python train.py --model="CTC audio transcriber" --dataset="read English sentences (LibriTTS-R)" --train_examples=15625 --arch="convnext" --activation="gelu" --subsampling=2 --width=384 --beta1=0.9 --eps=1e-08 --batch_size=64 --lr_schedule="wsd" --final_lr_fraction=0 --weight_decay=0.1
Rows from block 3, named by matrix and row number. Rows with one number belong to one neuron. Each number is 128 + 24 x the weight over the matrix's rms, rounded and kept within 0 to 255. All counts start at 0.
# fc1: MLP up (model.blocks.3.mlp.fc1.weight, 1536x384), inputs 192-255
# fc2: MLP down (model.blocks.3.mlp.fc2.weight, 384x1536, transposed), outputs 192-255
fc1.815 [ 89 130 147 132 117 138 135 154 147 151 165 133 123 125 116 165 132 150 106 111 110 133 114 144 121 141 111 127  81  95 133 127 114 148 144 127 122 155  98 115 111 165 133 122  80 132 118 123 161  76 126  76 143 105 154 132  77 119 132 153 126  67 124 131]
fc2.815 [137 123 130 137 135 179  92 118  99  95 114  94 159 142 120 153 130 119 164 174 126  96 170 115 135 103 108 136 172 146 136  95 119 153 139 124  97 119 122 110 138 126 156 130 124 117 101  86  72 160 107 131  82 104 158 109 153 123 170 137 170 123 161 159]
fc1.816 [119 121 128 150 111 168 131  92 120 119  99 159 149 160 129 125 152 116 149 128  96 155 151  94 127 128 141 130 105 177 123 118 159 163 171  98 160 148  99 139 108 133  99  93 153 135 123 144 135 102 135 140 134  86 103 110 126 128 102 115 101 187 121 154]
fc2.816 [100 120 106 155 123 124 123 152  96 153  83  84 116 146 107 141 125 114 129 119 147 143 134  96 129  91 140 104 150 112 117 163 151  81 101 129 153 133 137 118 140 109 113 128 136  96 101 120 113 127 153  94 161 151 125 129 172 113 125 140 108 122 123 132]
fc1.817 [113 139 183  90  79 113 136 165 107 104 142  93 116 136 125 104 116 104 109 137  97 133 128 155 152 169 105  99 104 144 100 149 119 167 126 137 114 168 126 167 140 152 140 141 105 113 105 139 122 122 120 167 133 117 118 171 107 131 136  79 115 140  89 122]
fc2.817 [185 116 162 136 134 157 103 114 115 105 126 125 122 155 149 103 132 103  90 121 126  93 137 137 113 141 142 175 172 160 128 137 132 108  71 127 173 111 147 151 123 106 113 142 145 130 147  89 115  99 180 130 138 153  91 162 126 121 133 150 133 154 174 181]
fc1.818 [140 104 146 125 114 123 133 106 154 153 125 150 182 147 130  90 130 177 111 115 143 128 121 138  88 117 159 151 140 131 118 142 118 170 155 118 118 146 124 154 144 150 106 132 108 154 130  40 114 126 152 124 113 116 116 107 132 106 140  93 132  89 115  76]
fc2.818 [109 121 166 120 117 107 101 127 123 155  98 153 121 152 155  83 134  86 111 122 127 111 124 129 124 109 114 100 115  78 142 100 185  90 122  96 118  75 167 150 112 144 141  88 123 151  82 105 126 129 118 157 145 168 138 170 153 127 158 147 123 124 104 112]
fc1.819 [123  90 113 143 111 116 105 139 161  94 111 131 184 109  91 156 111 110 145 120 148 115 172 123 133 109  75 113 158 106 111 140 145  88 141 159 107 157 149  81 135 131 136 114 130 152 160 135  96 152 113 141 111 100 146 144 166 134 138 139 128  89 101 115]
fc2.819 [131 127 125  93 141 126 144 130 159  83 169 128 165 139  99 105 132 136 118 109 168 152 166 138 130 152 115 111  78 124 108 132 119 109  94 134 119 114 153 192  68  88 124 109 109 129 145 100 117 161 111 119 144 139  68 108 166 150 129 130 126 122 128 116]
fc1.820 [131 133 106 100  89 132 112 127 108 107 164 131 103 116  95 136 109 109 157 131 122 123 120 119 118 142 151 109 141 142 115  72 112 183 170  99 131  93 112 119 102 135 158 141 134 156 115 177 148 120  76  77 153 149 122 155 127 144 169 138 106 114 114 124]
fc2.820 [173 140 110 141 145 165  96 143 113  79 154 103 149 127 125 139 140 118 104 114 161 121 148 142 133 119 130  98 118  96 191 149 131 176  89 154  99 137 151 115 136 129 168 169 107 113 129 140 145  86 154 145  49 144 134 150 162 126 144 108 123 146 113  92]
fc1.821 [127 162 186 138  99  91 130 117 166 163 134 154  91 145 129 118  95 129 124 124 149 102 135 160 192 190 109 136 106 143 108 145 138 140 114 145 147 131 141 118 123 153 121 122 172 134 117 129 155 145 115 134 105 180 117 123 107  99 141 104 127 101  76 100]
fc2.821 [ 92  72 137 114 102 126 129 152 119  97 123 145 125 129 137 146 143 124 146 118 195 141 135 125 100 135 124 157 122 165 130 140 100 132 166 113 129 127 100 110 145 120 169 135 129 130 119 182 181 127 104 149 164 129 123 144  91 188 106 162 128 148 110 100]
fc1.822 [138 119 169 144 105 142 118 137 154 146 132 121 162 120 167  79 116  84  96  98  71 129 143 118 219 104 137 107 165 137 119 122 139 139 158 159 134 131 150 126 136 135 121  87 125 107 112 115  95 111 110 113  80 142 116 163 102  95 167 155 133 117 118 163]
fc2.822 [131 127 126 128 188 145 128 134 176  80 152 139 134 112 129 101 115 135 137 116 145 150 136 151 148 167 130 140  85 110 111 120 143 173  97 169 117 166 118 157 148 137 138  89 124 148 140 155 133 168 130 173 112 162 115 162 101 112 138 113 173 107 104 118]
fc1.823 [116 145 149 136 120 151  94 112 180 175 128  88 121 119 170 141 111 178 124 138 153  92 158 189 164 109  94 159 146 137  89 130 115 122 146 146 126 127 112 161 157  92 125 107  99  95 106 120  88 139 107 123 156 110 115  89 148 140 143  95 150  91 140 124]
fc2.823 [128 173 142 127 137 155 124 134 136 175 118 122 103 119 129  98 187 138 136 150 119 102 145 113 141 155 117 128 107 112 122 132 150 140  82 125 157  75 113 142 111 135  80 135 115 100 119 139 126 123 101 143 121 162 120 119 162 144  99 126 112 122 150 140]
fc1.824 [130 139 147  82  88 108 152 163 202 112 140 116 164 129 128 143 138 180 145 130 184 127 153 157 152 152 150 123  57 133 138 113 122 166 144 157 170 132 140 171 152 131 111 145  95 110 129 150 136 122  82 167 118  76 137 140 134  87 154 140 138 128 116 119]
fc2.824 [170 132  87 136 138 121 158 100 107 113 129 116  95 130 108 153 146 130 108 130  97 124 136 101 120 128  86 156 105 142 149 131 141 122 172 138 184 143 129 130 119 112  81 121 166 129 140 110 146 143 121 113 110  88 154 118 107 144  87 124 106 125  86 124]
fc1.825 [104 118 116 109  77 141 140 104 146 123  70 132 119  81 177 136 124  71 128 152 102 152 131 135  96 166 105 140 127 174 130  92 102 111 133  97 125  94 123 133 127 168 111  87 137  43 149  85 131 160 127 121 136 185 141 112 124 157 160 120 129 108  81 108]
fc2.825 [ 99 181  99 120 119 118 188 105 110 115  84 132 194 124 116  88 113 152  99 112 190 115 136 133 120 137 163 170 161 100 137 109 147 130  91 134 148 123 131 126 149 160 116  84  78  87  70  99 144 141  75 142 118 113 105 186 176  76 129 109 118 148 143 121]
fc1.826 [143 129 144 131 140 128 169 167 123  85  96 119 145 138 162 142 130 147  94 125 104 122 141 109 115 117 113 150 103 154 149 122 117 131 140 110 136  80 143 166 116 171 115 152 151 148  85 112  91 100 126 116 140 157 113 157 130 141 106 114 141 113 173 131]
fc2.826 [169 169  96 135  90 103 118 155 195 110 102 132 109 116 129 152 111 130  98 119 115 163 142 126 131 120 120 131 124 145 100 121  86  96 129  98 123 178 142 102 121 141 139 150 105 119 123 117 122 151 129 133 148 124 125 116 125  76 146 137 110 127  81 134]
fc1.827 [102 124 154 114 121 105 134 120  92  96 136 154 119 189 122 151 104 187 100 129  86 165 130 115 113 103 119 120 129 135 125 137  93 121 125 105  88 112 126 131 125 118 126 161  70  68  97 148 176 137 106 160 125 181 147 104 111 126 176 137 143 139 125 126]
fc2.827 [132 173 166 132 130 146 115 110 111 132 156 110  98 121 128  72 118 101 146 170 131 117 148 165 147 125 129 113 130 102 108 169 119 114 148 120 131 134 136 153 105 137 155 131 164 109 131  86 135 149 118 141  99 118  71 102  76  94  96  91 157 113 146 156]
fc1.828 [ 92 120 119 122 139 144 146 126 109 109 132 113 130 127 141 146 150 115 123 122 104  94 116 148 118 137 146 106 121 142 121 110  93 126 118  86 124 100 117  79 125 105 120 107 120 131 125 125 120 147 140 128 107  86 139 133 111 132 146 125 120 118  90 119]
fc2.828 [111 121 123 184 125 133 123 124 151 154 148 138 123 163 122 169 109 153 119 148 151 145 149 113 159 133 131 144 143 148 161  76 130 150 111 155 122 115 129 139 110 139 114 183 113 116 108 118  83 141 123 146 139 112 126 166 132 107 124 113 103 163 178 116]
fc1.829 [130 120 114  90 135 139 100 161 123 135 137 112 134 108 131 122 114 133 166 120 141 141  81 119 175 109 163 150 115 120  99  83 160 122 141 145 141 109 148 100 169 108 140 118 137 123 114 115 124 166 173 111 158 141  54 140 131 139 134  86 142 102  95 116]
fc2.829 [138 161 130 163  91 161 163 131 153  93 119 136 106 125 125  89 113 107  90 140 122 107 153 158 111  72 124 142 113 120 113 116 106  88 123 131 159 101 120 115 131 190 124 121 143 126 140 118 132 112 145 158 146  91 101  84 141 123  98  59 145 125 132 141]
fc1.830 [113 170 140 106 114 141 178 168 163 143 162 123 151 138 116 115  83 146 138 110 133 116 129  94 115  99 121 131 140 144  90 137 139 106 151 140 133 121  60  91 100 134 117  95 133 171 146 101  91 112 111 105 139 108 113 128 154 110 135 126 113 111 112 149]
fc2.830 [103 170 127 146 114 170 154 144 129 148 148 114 126 113 142 163 148 126 113 160 149 140 116 147 106 121 123 146 152 136 131 127 109 100 120 129 135 121 124 135 159 143 182 119 136 137 111 115 129  94 165 170 103 160 130 139 116 134 128 151  73 108 134 126]
fc1.831 [133 115  96 145 116 126  70 123 149 156 136 150 120 119  94 119 124  90 154 129 112 131 119 117 164  85  93 146 117 125 137 120 116 146 136 126 169 136 164 118 125 138 143  91  99  97 108 150 150  99 163 138  93 157 139 131 123 113 121  82 110 102 149 135]
fc2.831 [107 127 119 118 121  90  98 126 145  92 116  97 120 111 114 129 112 162 117 139 120 161 150 118 123 141 115 135 118 120 142 107  93 101 151 117 137  95 112  92 139 124 125 121 106 134 106 123 117  99 122 129 125 118  97 119 147 124 117  97 132 159 125 139]
fc1.832 [151  89 139 161  91 104  90  86 116  99 125 108 163 168  77 115  86 110 174 170 123 148 175 114 179 102 135 162 155 122 117 153 126 156 110 113 137 123 131 128 135 127 126 126 147 140 133  91 141 157 152 114 105 129 133 144 158 141  90 126  82 149 127 114]
fc2.832 [ 99 110 129 106 123 135 159 165 123 121 128 114 181  84  99  79 112 139 120 142  95 170 157 118 140 153  87 113 154  77 135 132 118 143  69  71 136 145  73  97 125  95 107 127 117  96 143 114 117 105 133 139 156 184 124 144 124 133 181 114  82 125 110 159]
fc1.833 [132 117 137 139  96 141 143 150 129 168 144 111 143 198  86 151 168 141 169 166  73 143 137 152 169 114 125 134 121 155 131  86 153 148 121 122 138 114 137 107 146 137 170 140 101 115 109 135 106 142 129 134 137  97 150  88  95 137 148  80  90 129 121 140]
fc2.833 [124 167 124 136 182  96 156  92 109 132 126 110 195 147  82 136 131 133 103 127 126 123  95 145 131  97 155 163 102 112 148 146 131 134 148 108 126 112 111 148 124 108 156 117 136 127 157 108 165 119 104 157 156 160 126 158 111 163  95 106  91 159 131 131]
fc1.834 [106 148 119 134 107 129 126 153 137  90 146 115 152  96 137  95 146 139 144 153 110 131 144 188 126 134 114 119 129 114 124 130 163 137 127 161 160 119 131 138 128  85 141 136 119 103 157 119 126 133 101  74 130  88 101 135 123 147 136 120  95  78 135 128]
fc2.834 [133 123 124 142 161 130  83 104 136  79 100 118 139 125 148 148 134 118 103 121 155 156 142 162 141 115 128 130 134 118 131 136 132 126 147 152 161 127 142 116 136 114 126 144 177 119  86 116 119 162 108  96  73 128 104 102 116 106  98 143 124 148 163 123]
fc1.835 [125 144 135 108  87  84 102 144 140 133 177 116 109  99 112 153 130 112 133 126 163  77 116 103 135 138 162 162 148 141  99 130 121 103 158 124 162 154 143  99 122 157 109  85 155  92 106 147 142 134 140  98  55 116  83 135 106 160 168  97 106 121 112 125]
fc2.835 [104 126 101 135 135  90 132 122  91 137  93 148  76 154 133  96  84 119 168 132 106 162 120  90 133 151 153 138 126 131 126 107 154  92 123 130 120 153 112 117 129 158 169 142 118 138 131 154 104 124 156 149 176 126 152 155 103 117 122 111 120 124 121 128]
fc1.836 [124 157 140 114 107 118 115 125 132 127 164 110 148 164  99 137 155 134 137 115  83 117 152 157 127 128 155 118 106 132 145 114 108 115 156 142 172 142 149 144 136 145 161 170 151 156 115 130 147 124 124 103  66 133 128 118 142 160 153 138 126 122  98 125]
fc2.836 [124  96 104 133  85  88 105 158 126 103  98 185 176 136  97 128 123 145 120 145 138 142 133 106 149 153 154 143 139 111 143 132 115 155 180 146 149 181 116 139  76 128  89  99 122 118 181 114 124 118 158 151 187 129 116 161 161 157 113 121  90 130 129 163]
fc1.837 [139 161 174  92  95 119 137 144 107 110 121 171 158 127 119  90 128 116 127 178  99 127 139 112 114 147  94 115 127  98 121 133  77  91 143  98 117 150 161  94  88 167 112 124 133 143  93 147 129 131 176 135  85 138 103 155 132 164 152  85 113 146 130 127]
fc2.837 [184 138 175 138 157 132 105  98 151 159 125  90 133 119 102 139 148 104  93 133 131 137 149  72 145 154 128  95 146 119 163 131 126 144 120 147  94 125 128 116 154 110  94 152 171 129 122 120 145 121 119 100 129 182 139 108 123 128  99  96  96 132  90 107]
fc1.838 [151 157 143 105 125 158 137 131 138 144 150 121 156 125 157 167 111 132 141 146 107 102 177 121 135 127 113 122  82 123 140 138  92 111 134 117 171 119 113 164 110 110  93 131 114 137 153 164 150 152  61  99  61 122 139  95 141 140 121  80 155  93 147 129]
fc2.838 [156 135 110 113 102 104  97 141 136 121 139 128 127 113  99 123 101 135 142 130  88  83 103 125 120 133 146  80 115 131 171  95 144 143 176  87  93 128 129  94 148 137 108 135 123 123 138 113 114  94 173 130 103  98 130 151  92 125 143 118 130 104 122 121]
fc1.839 [120 113 111 100 151 152 111 122 148 156 105 100 143  64 146 177 156 149 124 142 148 130 130 129 140 115 110 138 101 108  95 148 139 151 122 138 135  89  99 120 135 112 124 126 128 146  92 119 133 138 114 103 152  89 154 162  84 129 130 101 154 129 131 124]
fc2.839 [105 161 115 112  88  97 101 103 166 109 142 138 154 125  93 118 152 135 112  97 108 143 138 144 148 130 130 163 138 119 120 123 103  97 174 136 162 127 124 134 131 135 128 138 170 137 118 121 148 112 129 146  92 112 112 114 106 109 109 132 108  94 113 176]
fc1.840 [104 137 129 140 139 126  98 138 141 158  89  82 127  95 129 132 125 152 128 145 135 143 120  82 131 140 156 130 119  95 150 143 119 123 144 130 117 108 160 133 140  82 118 138 133 121 101 115 117 113 154  78 142 140 121 149 174 202 127 126 154  98 130 153]
fc2.840 [110 118 116 109 162  98 168  90 125 151 143 138 118 168 179 120 114 130 122  94 112 142 135 163 142 119 151 133 155 136 114 126 147 139 109 132 164  98 154 137 150 135 104 130 137 123 164 135  95 126 118  96 141 137 106  93  98 146 145  81 100 137 152 145]
fc1.841 [ 97 121 144 161 114 119 130 154  89  76 126 161 115 144 107 133 118 143 109 136  88 130 169 177 110 154 152 116 116  63  98 105  98 150 111 144 113  96 169  80 157 146  99 143  76 117 136 115 124 135 106 158 192 111 121 130 101 136 130 127 113 127 103  97]
fc2.841 [133 151  93 122 156 133 154 129 114  93  86 149 109 137 169 137 132  74  69 143 105 156 170 128 133 111  96 127 163 148 157 128  95 118 139 141 116 118 138 105 183 146 109 174 134 110 164 141 102 113 109 178 100 138 158 109 168 103 113 109 108 127 116 133]
fc1.842 [165 118 111 123 132 150 133 106 151 179 122  81 141 124 109 112  83 117 102 104 114 123 130 121  84 177 136 170  88 131 124  92 115 127 143 152 134 185 141 120 136 143 148 113 132  60 170 121  96 131 138  86 132 182 135 100 146 175 185 127 165 111 164 110]
fc2.842 [110 113 159 146 128 131 142 131 153 147 125 139 157 153 127 126 115 145 161 128  80 139 110 117 129 170 102 128 169 104 116 108  90 142 114 140 155  93 177 175 125 126 132 125 141 118 114 122  83 105 101 107  97 154 100 113 108 122 100  90 102 145 120 153]
fc1.843 [131 148 119 127 100 105 101 138 131 142  92 148 134  97  95 132 181 132 136  88  69  65 129  99 141  82 125 229 122 127 137 145 132 164 168 156  98 133  79 135 138 145 142 110 118 179 160 140 107 124 162 124 138 118 145 128 158 111 127 101  95 132 154 133]
fc2.843 [ 59 114 128 141  96 148 117  91 134 159 127  79 154 107 114 147 142 157  93 106 182 163 115 135 116 114 117 128 171 153 146 138 133 153 170 103  83 139 112 124 132  88 124 169  86 146 108 128 168 100 132 129 106 117 138 138 127 187 159 159  75 143 145 126]
fc1.844 [104 143 134 125 143 152 125 150 138  98 121 147 106 129 105 164 129 117 142 114 141 138 140 109 130 111 161  90 146  80 162 123 113  66 146 113 107 195 134 135 144  88 161 148 137 107 123 167 153 119 104  95 150 106 115 143 139 114 119 119 161 113 165 131]
fc2.844 [146 159 111 111 156 181  85 143  95  45 130 164 144 141 143 168 103 149 156 162  97 118  94 100  82 116 112 139 120 119  90 173  97 164 125 159 138 129  72 136 148 122 115 100 135  82 129  91 139 172 110 132 106 130 164 154 161 164  76 121 118 149  89 113]
fc1.845 [115 159 140 105 123 116 132 143 107 116 144  99  92 118 157 116 124 157 139 148  87 157 122 105 129 117  99 124 171 145 117 138 160 146 121 128 132 131 142 154  95 123 120 116 140 135  92 136 123 137 116 113  96 142 103 158 125  88 177 110  84 107 116 131]
fc2.845 [100  97 140 117 141 117 138 151  85 132 131  73 154 135 171 135  73 135 141 101  88 145 129 127 136 113 148 103 157 125 163 122 130 127 108 164  93 134 130  76 188 129 143 100  76 109 122 121 127 123  96 127 154  97 106  99 116 108 137 102 108 142 111 171]
fc1.846 [ 95 127 131 157 139 105 115  87 158 144 152 114 108 143 159 134 134 147 117 127 153 128 160 160 100 164  99 160 131 144 105 115  89 107 143 134 127  82 150 140 163 126  92 124 151 113 187 110 137 143  84 161 136 134  93 128 117 109 133 129 151 159 147 115]
fc2.846 [ 91 132  92  98 126 117 121 141 148 115 149 112 105 157 159 108 110 109 127 130 111 145 120 134 129 152 156 165 114 137 117  94 130 152 130 150 122 162 106 114 199 145 123  99 153 110  96  97  98 107 162 146 119 100 146 144 176 141 131 180 152 122 163 124]
fc1.847 [180 127 167 131 152 109 120 151 165 139 133 115 130 167 111 120 114  96 125 119 134  76 122 152 147  80 123 135 119  92 159 128 110 147 129 152 141 121 130 114  95 171 130 137 132 110 140 172 127 124 134 131 106 140 126 121 103 100 119 146 141 111 152 144]
fc2.847 [ 84 117 116  87 135 155 120 140 129 132 131 116 132 107 151 116 110 108 141 136 100 119 167 128 110 115 142 126 111  82 156 139  79 163 115  92  90  95 109 144  96 121  84 145  91  99 159 132 165 107 143 142 111 125 119 102 139 124 139 126  94  41 140 122]
fc1.848 [141 107 144 129 120 201  70 154 155  88 126  93 175 147 127 122 157 154 142 157 133 106 114 112 141  90 110 120  95 116  96 135 160 108 165 167 204 143 169 134 119 155 124 159  60 138 138 165 118 148 162 110 108 153 104 153 105  80 152  86 110 133 127 120]
fc2.848 [109 153 158 121 122  76 150 159  98 113 125 145 135 157 114 129  83 173  91 136  74  96 113 108 140 140 155 146  73 146 101 180  89  86 109 143 139 119 129 123  93 149 145  85 127 105 137 109 142 107 109 107 120 141 121 124  94 109  77 123 132 166 136 146]
fc1.849 [134 167 147 150 137 120 130 122 106 137 120  91 155 143 164 170 149 116 126 153 156 151 118 119 161 118 138 143 146 109  82 134 130 125 123 143 171 121 163 146 143 104 115  98 117 122 158 128 175  97 127 102 169 108 100 149  81  91 180 120 103 114 142  88]
fc2.849 [151 106 138 114  68 104  79 117  82 127  95 164 143 134 128 106 119  94 105 123  92 143 172 175 143 146 125 116 165 137 133 137 142 115 125 170 149 129 140 145 121 129 132 122 198 104 103  69 134  87 123 128 167 185 123 118  93  96 125 126 158 128 118 149]
fc1.850 [144 142 128 117 147 146  70 133 137 124 158 153 166 142 168 165 133 103 144 130 110 102 104 103 101 142  94 141 133 129  98 143 148 143 137 143 141  94 183 134 111 140 131 143 155  67 101 171 177 132 140 137 164 137  91 129 155 116 107 142 112 109 152 147]
fc2.850 [174 164 173 138  93 171 109 166 161 153  79 122 106 142 116 127 119 125 121 156 136 170 100 118 146 126 141 105 125 111  88 130 127 116 140 121 143 104 129  99 125 118 114 135 120  80 114 124 168 134  98 157 113 138 148  80 149 130 114  91 136  67 152 155]
fc1.851 [116 124 142 143 124 134 121 129 133 133 115 160 108 126 150 128 133 121 126 106 106 132 119 122 126 131 133 108 106 132  93 128 118 175 147  99 121  96 118 120  92 112 159 145  91 146 157  84 155 108  92 125 128 103 164 126 116 139 149 138 122 159  94 112]
fc2.851 [123 117 102 139 116 100 141 141 149 121 125 113 115 102 175 111 115 136 128 121 136 115 120 191 118 137  81 102 127 155 100 119 158 127 120 160 184 116 148 141 140 109 139 164 147 129 119 112 143 113 105 128 155 138 101  87 105 110 147 121 131  92 143 105]
fc1.852 [145 104 139 152 126 155 142 113  95 149 129 134 119 139 148 135 122 151 132 106 157 121 188 179 124  99 139 118 131 100 134 156 143 138 122 123 148 139 130 140 139 138 116 118 162 140 148  99 108 133 162 117 139 147 142 136 132 134 177  96 131 136 133 127]
fc2.852 [159 127 134 122 131 118  86 126 113 104 124 138 117 118 116 140 115 130 110 129 121  98 134 125 135 143 121  98 123 108 126 120 130 138 108 126 142 133 148 129 162 138 125  95 105 119 166  79 139 116 119  98  73 112 131 133  94 154 115 101 172 110 160 150]
fc1.853 [168 146 116 160 126 128 109 124 136  87  90 113 100 111  99 148 117  86 102 138  77 150 154 102 153 117 150 172 146 137 164 134 112 130 129 121 132 142  94  76 154 133 137  68  95 124 148 168 109 129 153 101 132  97 145 142 114 143 127 112 126 137 118 127]
fc2.853 [110 120 135 109 121 109  99 114 155 127 159 126 158 147 121 100 149 129 120 141 105 139 143 110 103 130 159 141 151 116 149  81 111 140 124 106 133 132 132 130 134  82 107 121  86 109 160 121  94  86 115 125 134 165 156 137 149 133 131 120  90 140 153 142]
fc1.854 [130 133 154 182 123 132 101 126 135 133 152 160 121 120 158  99 127 130 128 122 127 110 150 135 123 130 176 135 104  89 135 117 123 109 184 145 147 111 146  95  78 164 168  94  97 126 110 142 159 128 135 148 112  91 147  91 165 147 112  58 129 169 130 150]
fc2.854 [121 128 157 142 122 140 102 150 138 156 112 129  97 125 126 136 165 103  91 134 107 115 150 155 126 127 133 147 131 141 146 112 143 112 127  75 131  74 127  84 129 153 100 133 152  91 154 156 131 120 150  67 135 136 137  87 100 124 144 114 121 111 118 143]
fc1.855 [146 148 128  83 139 174 127 142 136 156 118 149 125 171 136 151 138 170 135 153 101 144 132 109 129 131 135 121 174 124 167 190  88 111 154 179 126 114 132 130 131 108 136 144 125 146  48  89 123 104 107 113 105 104 184 154 138 120 141 107 112 128 118 104]
fc2.855 [117 176 145 126 150 133 137 119 146  78 129 111 118 132 106 145 135 149 112 105  74 147 140  98  93  81 131 113 147 112 145 140 171 118 141 135 157 130 162 146 148 154 123 142 100 153 113 108 136 119 114 114 119 138 127 156  78 154 154 121 114 144 153 148]
fc1.856 [ 72 148 121 126 138 143 104 152 122 104 103 102 151 104 104 200  99 136 163 139 118 132 109 137 183 132 138 183 133 134 101 116 100 126 122 156 146  85 150 132 118 148 146 143 115 102 149 103 150 151 143  86 120 141  91 129 107 144 141 165 126 147 122 116]
fc2.856 [112 164 148 128 143 132 119  93  99 110 144 142 159  83 128 100 131 118 155 106 133 116 131 101 136 130  97 135 162 152 103 125 147 114 105  92 138 117 103 119 133 168  89 115 147 115 127 138 153  79 111 131  87  88 145 132 132 110 130 136 147 171 119 135]
fc1.857 [117 109 156 156 113 163 111 124 104 114 109  74 114 141 144 127 142 144 144 144 103 133 132 133 123 119 138 110 154 131 144 145 105 131 133 133 126 101  98 138 155 101 118  97 132 115 121 135 141 129 127 122 125 114 111 107 108 119 132 136 135 148 163 130]
fc2.857 [159 121 106  94 153 149 121 168 100 137 163 111 136 133  86 132 173 167 141 136 145 141 137 156 124 161 104 138 144 164 132 142 123 133 127 136 143 158 102 116 124 140 175 134 104 160 122 135  45 190 137 123 136 133 127 108 169 165 149 122 128 134  89 101]
fc1.858 [148 134 128 143 129 135 198  85 120 133 121 149 139 113 131 127 133 142 126 135 124 158 120 118 107  82 124 145 173 115  91 141 154 114 152 118  78 118 109 123 137 156 100 104  79 139 122  96 108 130 120 147 110 110  99 117 127 148 157 128 129 161 137 108]
fc2.858 [144 160  94 161 107 103 156 135 129 145 152 115 125 135 136 120  99 145 144 120 109 131 108 123 124 100 133 129  96 152 120 134 104  79 104 126 147 147 144 116 135 158 136 153 137 121 101 146 145 109 136 145 155  87  87 109 115 113 144 140 119 127 120 149]
fc1.859 [101 147 151 127 131 108 161 102 109 111 166 121 133  93 115 184 121 156 130 152 116 140 127 154 144 176 167 157 104 139 138 145 108 118 111  93 122 152 126 136 122  66 127 128 102 129 149  85 120 142 167 120 140  90 146 130 152 160 144 104 124 140 178 102]
fc2.859 [103 160 128  74 110 138 136 138  91 119 136 167 112 160 163  93 117  73  87 168 158 145 100 166 106 173 173 107 119 140 115  93 123 144 166  90 106  99  82 102 163 171 149 133 138  76 150 181 116 123 117 139 140 118 133 111 130 116 144 127 144  90 116 123]
fc1.860 [171 139 161 139 139 153 133 112  75 107 181 167 113 126 110 131 130 108 139 170 132 112 140 126 115 149 120 147 138 126 146 109  93 158 159 140 139 108 143  99 156 160 154 123 104 122  94 124 104 153 150 144 113 113 119 131  92 121 135 147 126  97 130 112]
fc2.860 [ 99 134 143 159  86 135 135 135 101 113 101 117 109 135 131 111 141 143 139 144  93 130 129 169 143 171 143 138  95 108 142 136 100 176 119  81 176 131  95 122 170 106 121 128 139 108 121 156 102 133 117 154 158 162 146 142 126 152 121 118 113 184 127 132]
fc1.861 [132 135 129 111 113 141 113 142 117 166 135 160 142 113 118 122 109 101 201 159 119 154 133 134 163 103 128 101  97 107 148 142 144 111 125 117 116 114 175 205 131  84 147  95 142 118 151  74 122 107 181 118 157 165 179 171 154 142 184 110 151 150 126 103]
fc2.861 [105 108 157 117 141 106 132  87  87 131 161 106 148 114 128 113 121 132 165  96  81 118 167 117 113 166 116 124 120 146 113 150  86 133 133  85 125 141 137  81 159 144 113 144  62 121 110 122 137 147 138 147 119 111 146  77 142 132 130  99 152 115 111 124]
fc1.862 [144 142 129 131 104 115 129 140 161 139 120 117 140 131 110 143 110 142 107 171 109 112 168 130 180 128 126 118  71 176 126 153  93 155 145 148 118 127 149 155 110 134 111 122 145 139 130 108 155  91 156 147 154 103 116 131 141 139 110 113 102 138  96 163]
fc2.862 [133 130 121 132 109 147 113  95  96 130 163 128 113 120 112 116 108 114 136 117 107 130 106 117 156 132 115 119 132 110 128  78 119 154 111 121 134 127 149  65 114 132 126 143 112 171 105 139 108 126  99 164 115 122 125 135 116 155 140  82 108 145 183  99]
fc1.863 [138 150 171 135  90 117 151 158 148 152 124 152 122 151 138 113 132 189 133 130 133 143 127 155 172  94 103 151 144 122 133 142 135 143 122 142 139  91 103 180 122 131 119 135 108 143 180 161 146 132 102 145 105 123 119 107 137 136 129 123  79 102 138 112]
fc2.863 [115  95 134 126 138  97 109 168 104 147 163 106 160 143 119 152 177 101 108 144 152 132 105 126 169 118 114  92 144 128 121 118 168 102 160 156 163  96 147 130 147 158 133 158 127 103 111 106 131 124 187  97 112 136 138  98 137 161 149 133 116 106 119 104]
fc1.864 [111 118 107 138  69 141 135 111 151 132 118 125 125 109 112 112 103 134 130 158 123 128 134 147  54 125 128  82 176 138 120 127 130 100 130 174  88  74 155 111  96 146  80 134 121 139  94 133 124 125 139 158 115 105 156 107 127 107 165 135 150 120 150 136]
fc2.864 [183 124  82 104 114 138 184 152 107 163 157  99 118 129 163  86 111 103 131 151 149 135 106  87 128 104 127 133 108 148 142 120 140 118 116 158 100 130 135 142 150 168 132 133 126 119 119  98 119 114 101 118  91  91 150 147 113 122 121 155 133 145 133 119]
fc1.865 [142  90 147 116 148  88 126  72 138 162 128 140 141 107 146 108 114 131 137 167 156 156 125 108 111 139 114 120 148 108 150 137 116  74 128 127 105  86 170 140 123 155 136 112  78 134 135 113 170  82 127 156 118 160 130 134 132 137 121 135 155 116 112 154]
fc2.865 [136 123 107 125 107 136 145 154 160 114 145 131 121 139 143 153 142 175 133 177 104 115 108 137 113 128 126 122 117 120 106 110 134 125  95 120 126 140 124  86 115 131  94 154 124 124 169 123 101 134 126  91  86  85 171 197 133 110 116 135  76  94 152 100]
fc1.866 [136 111 125 157 110 155 100 133 136 128 127 120 126 140  95 121  98 124 173 134  93 165 152 134 141 131 128 146 118 113 127 114  92 129 119 121  99 202 122  69 138 123 112 143  98 138 113 144  93 144  90 112 117 179 149 153 121 157 138 120 140 143 129 126]
fc2.866 [188 119 116 133  93 136 100 101 141 130 179 121 137 164 147 201 142 159 134 108 134 160 159 157 126 111 100  87 140 133  92 130 134 163 124 149 149 131 136 143 110  86 143 116 100 126  94 122 130 137 102 164 137 109 180 129 134 105  89 114 122 127 140  93]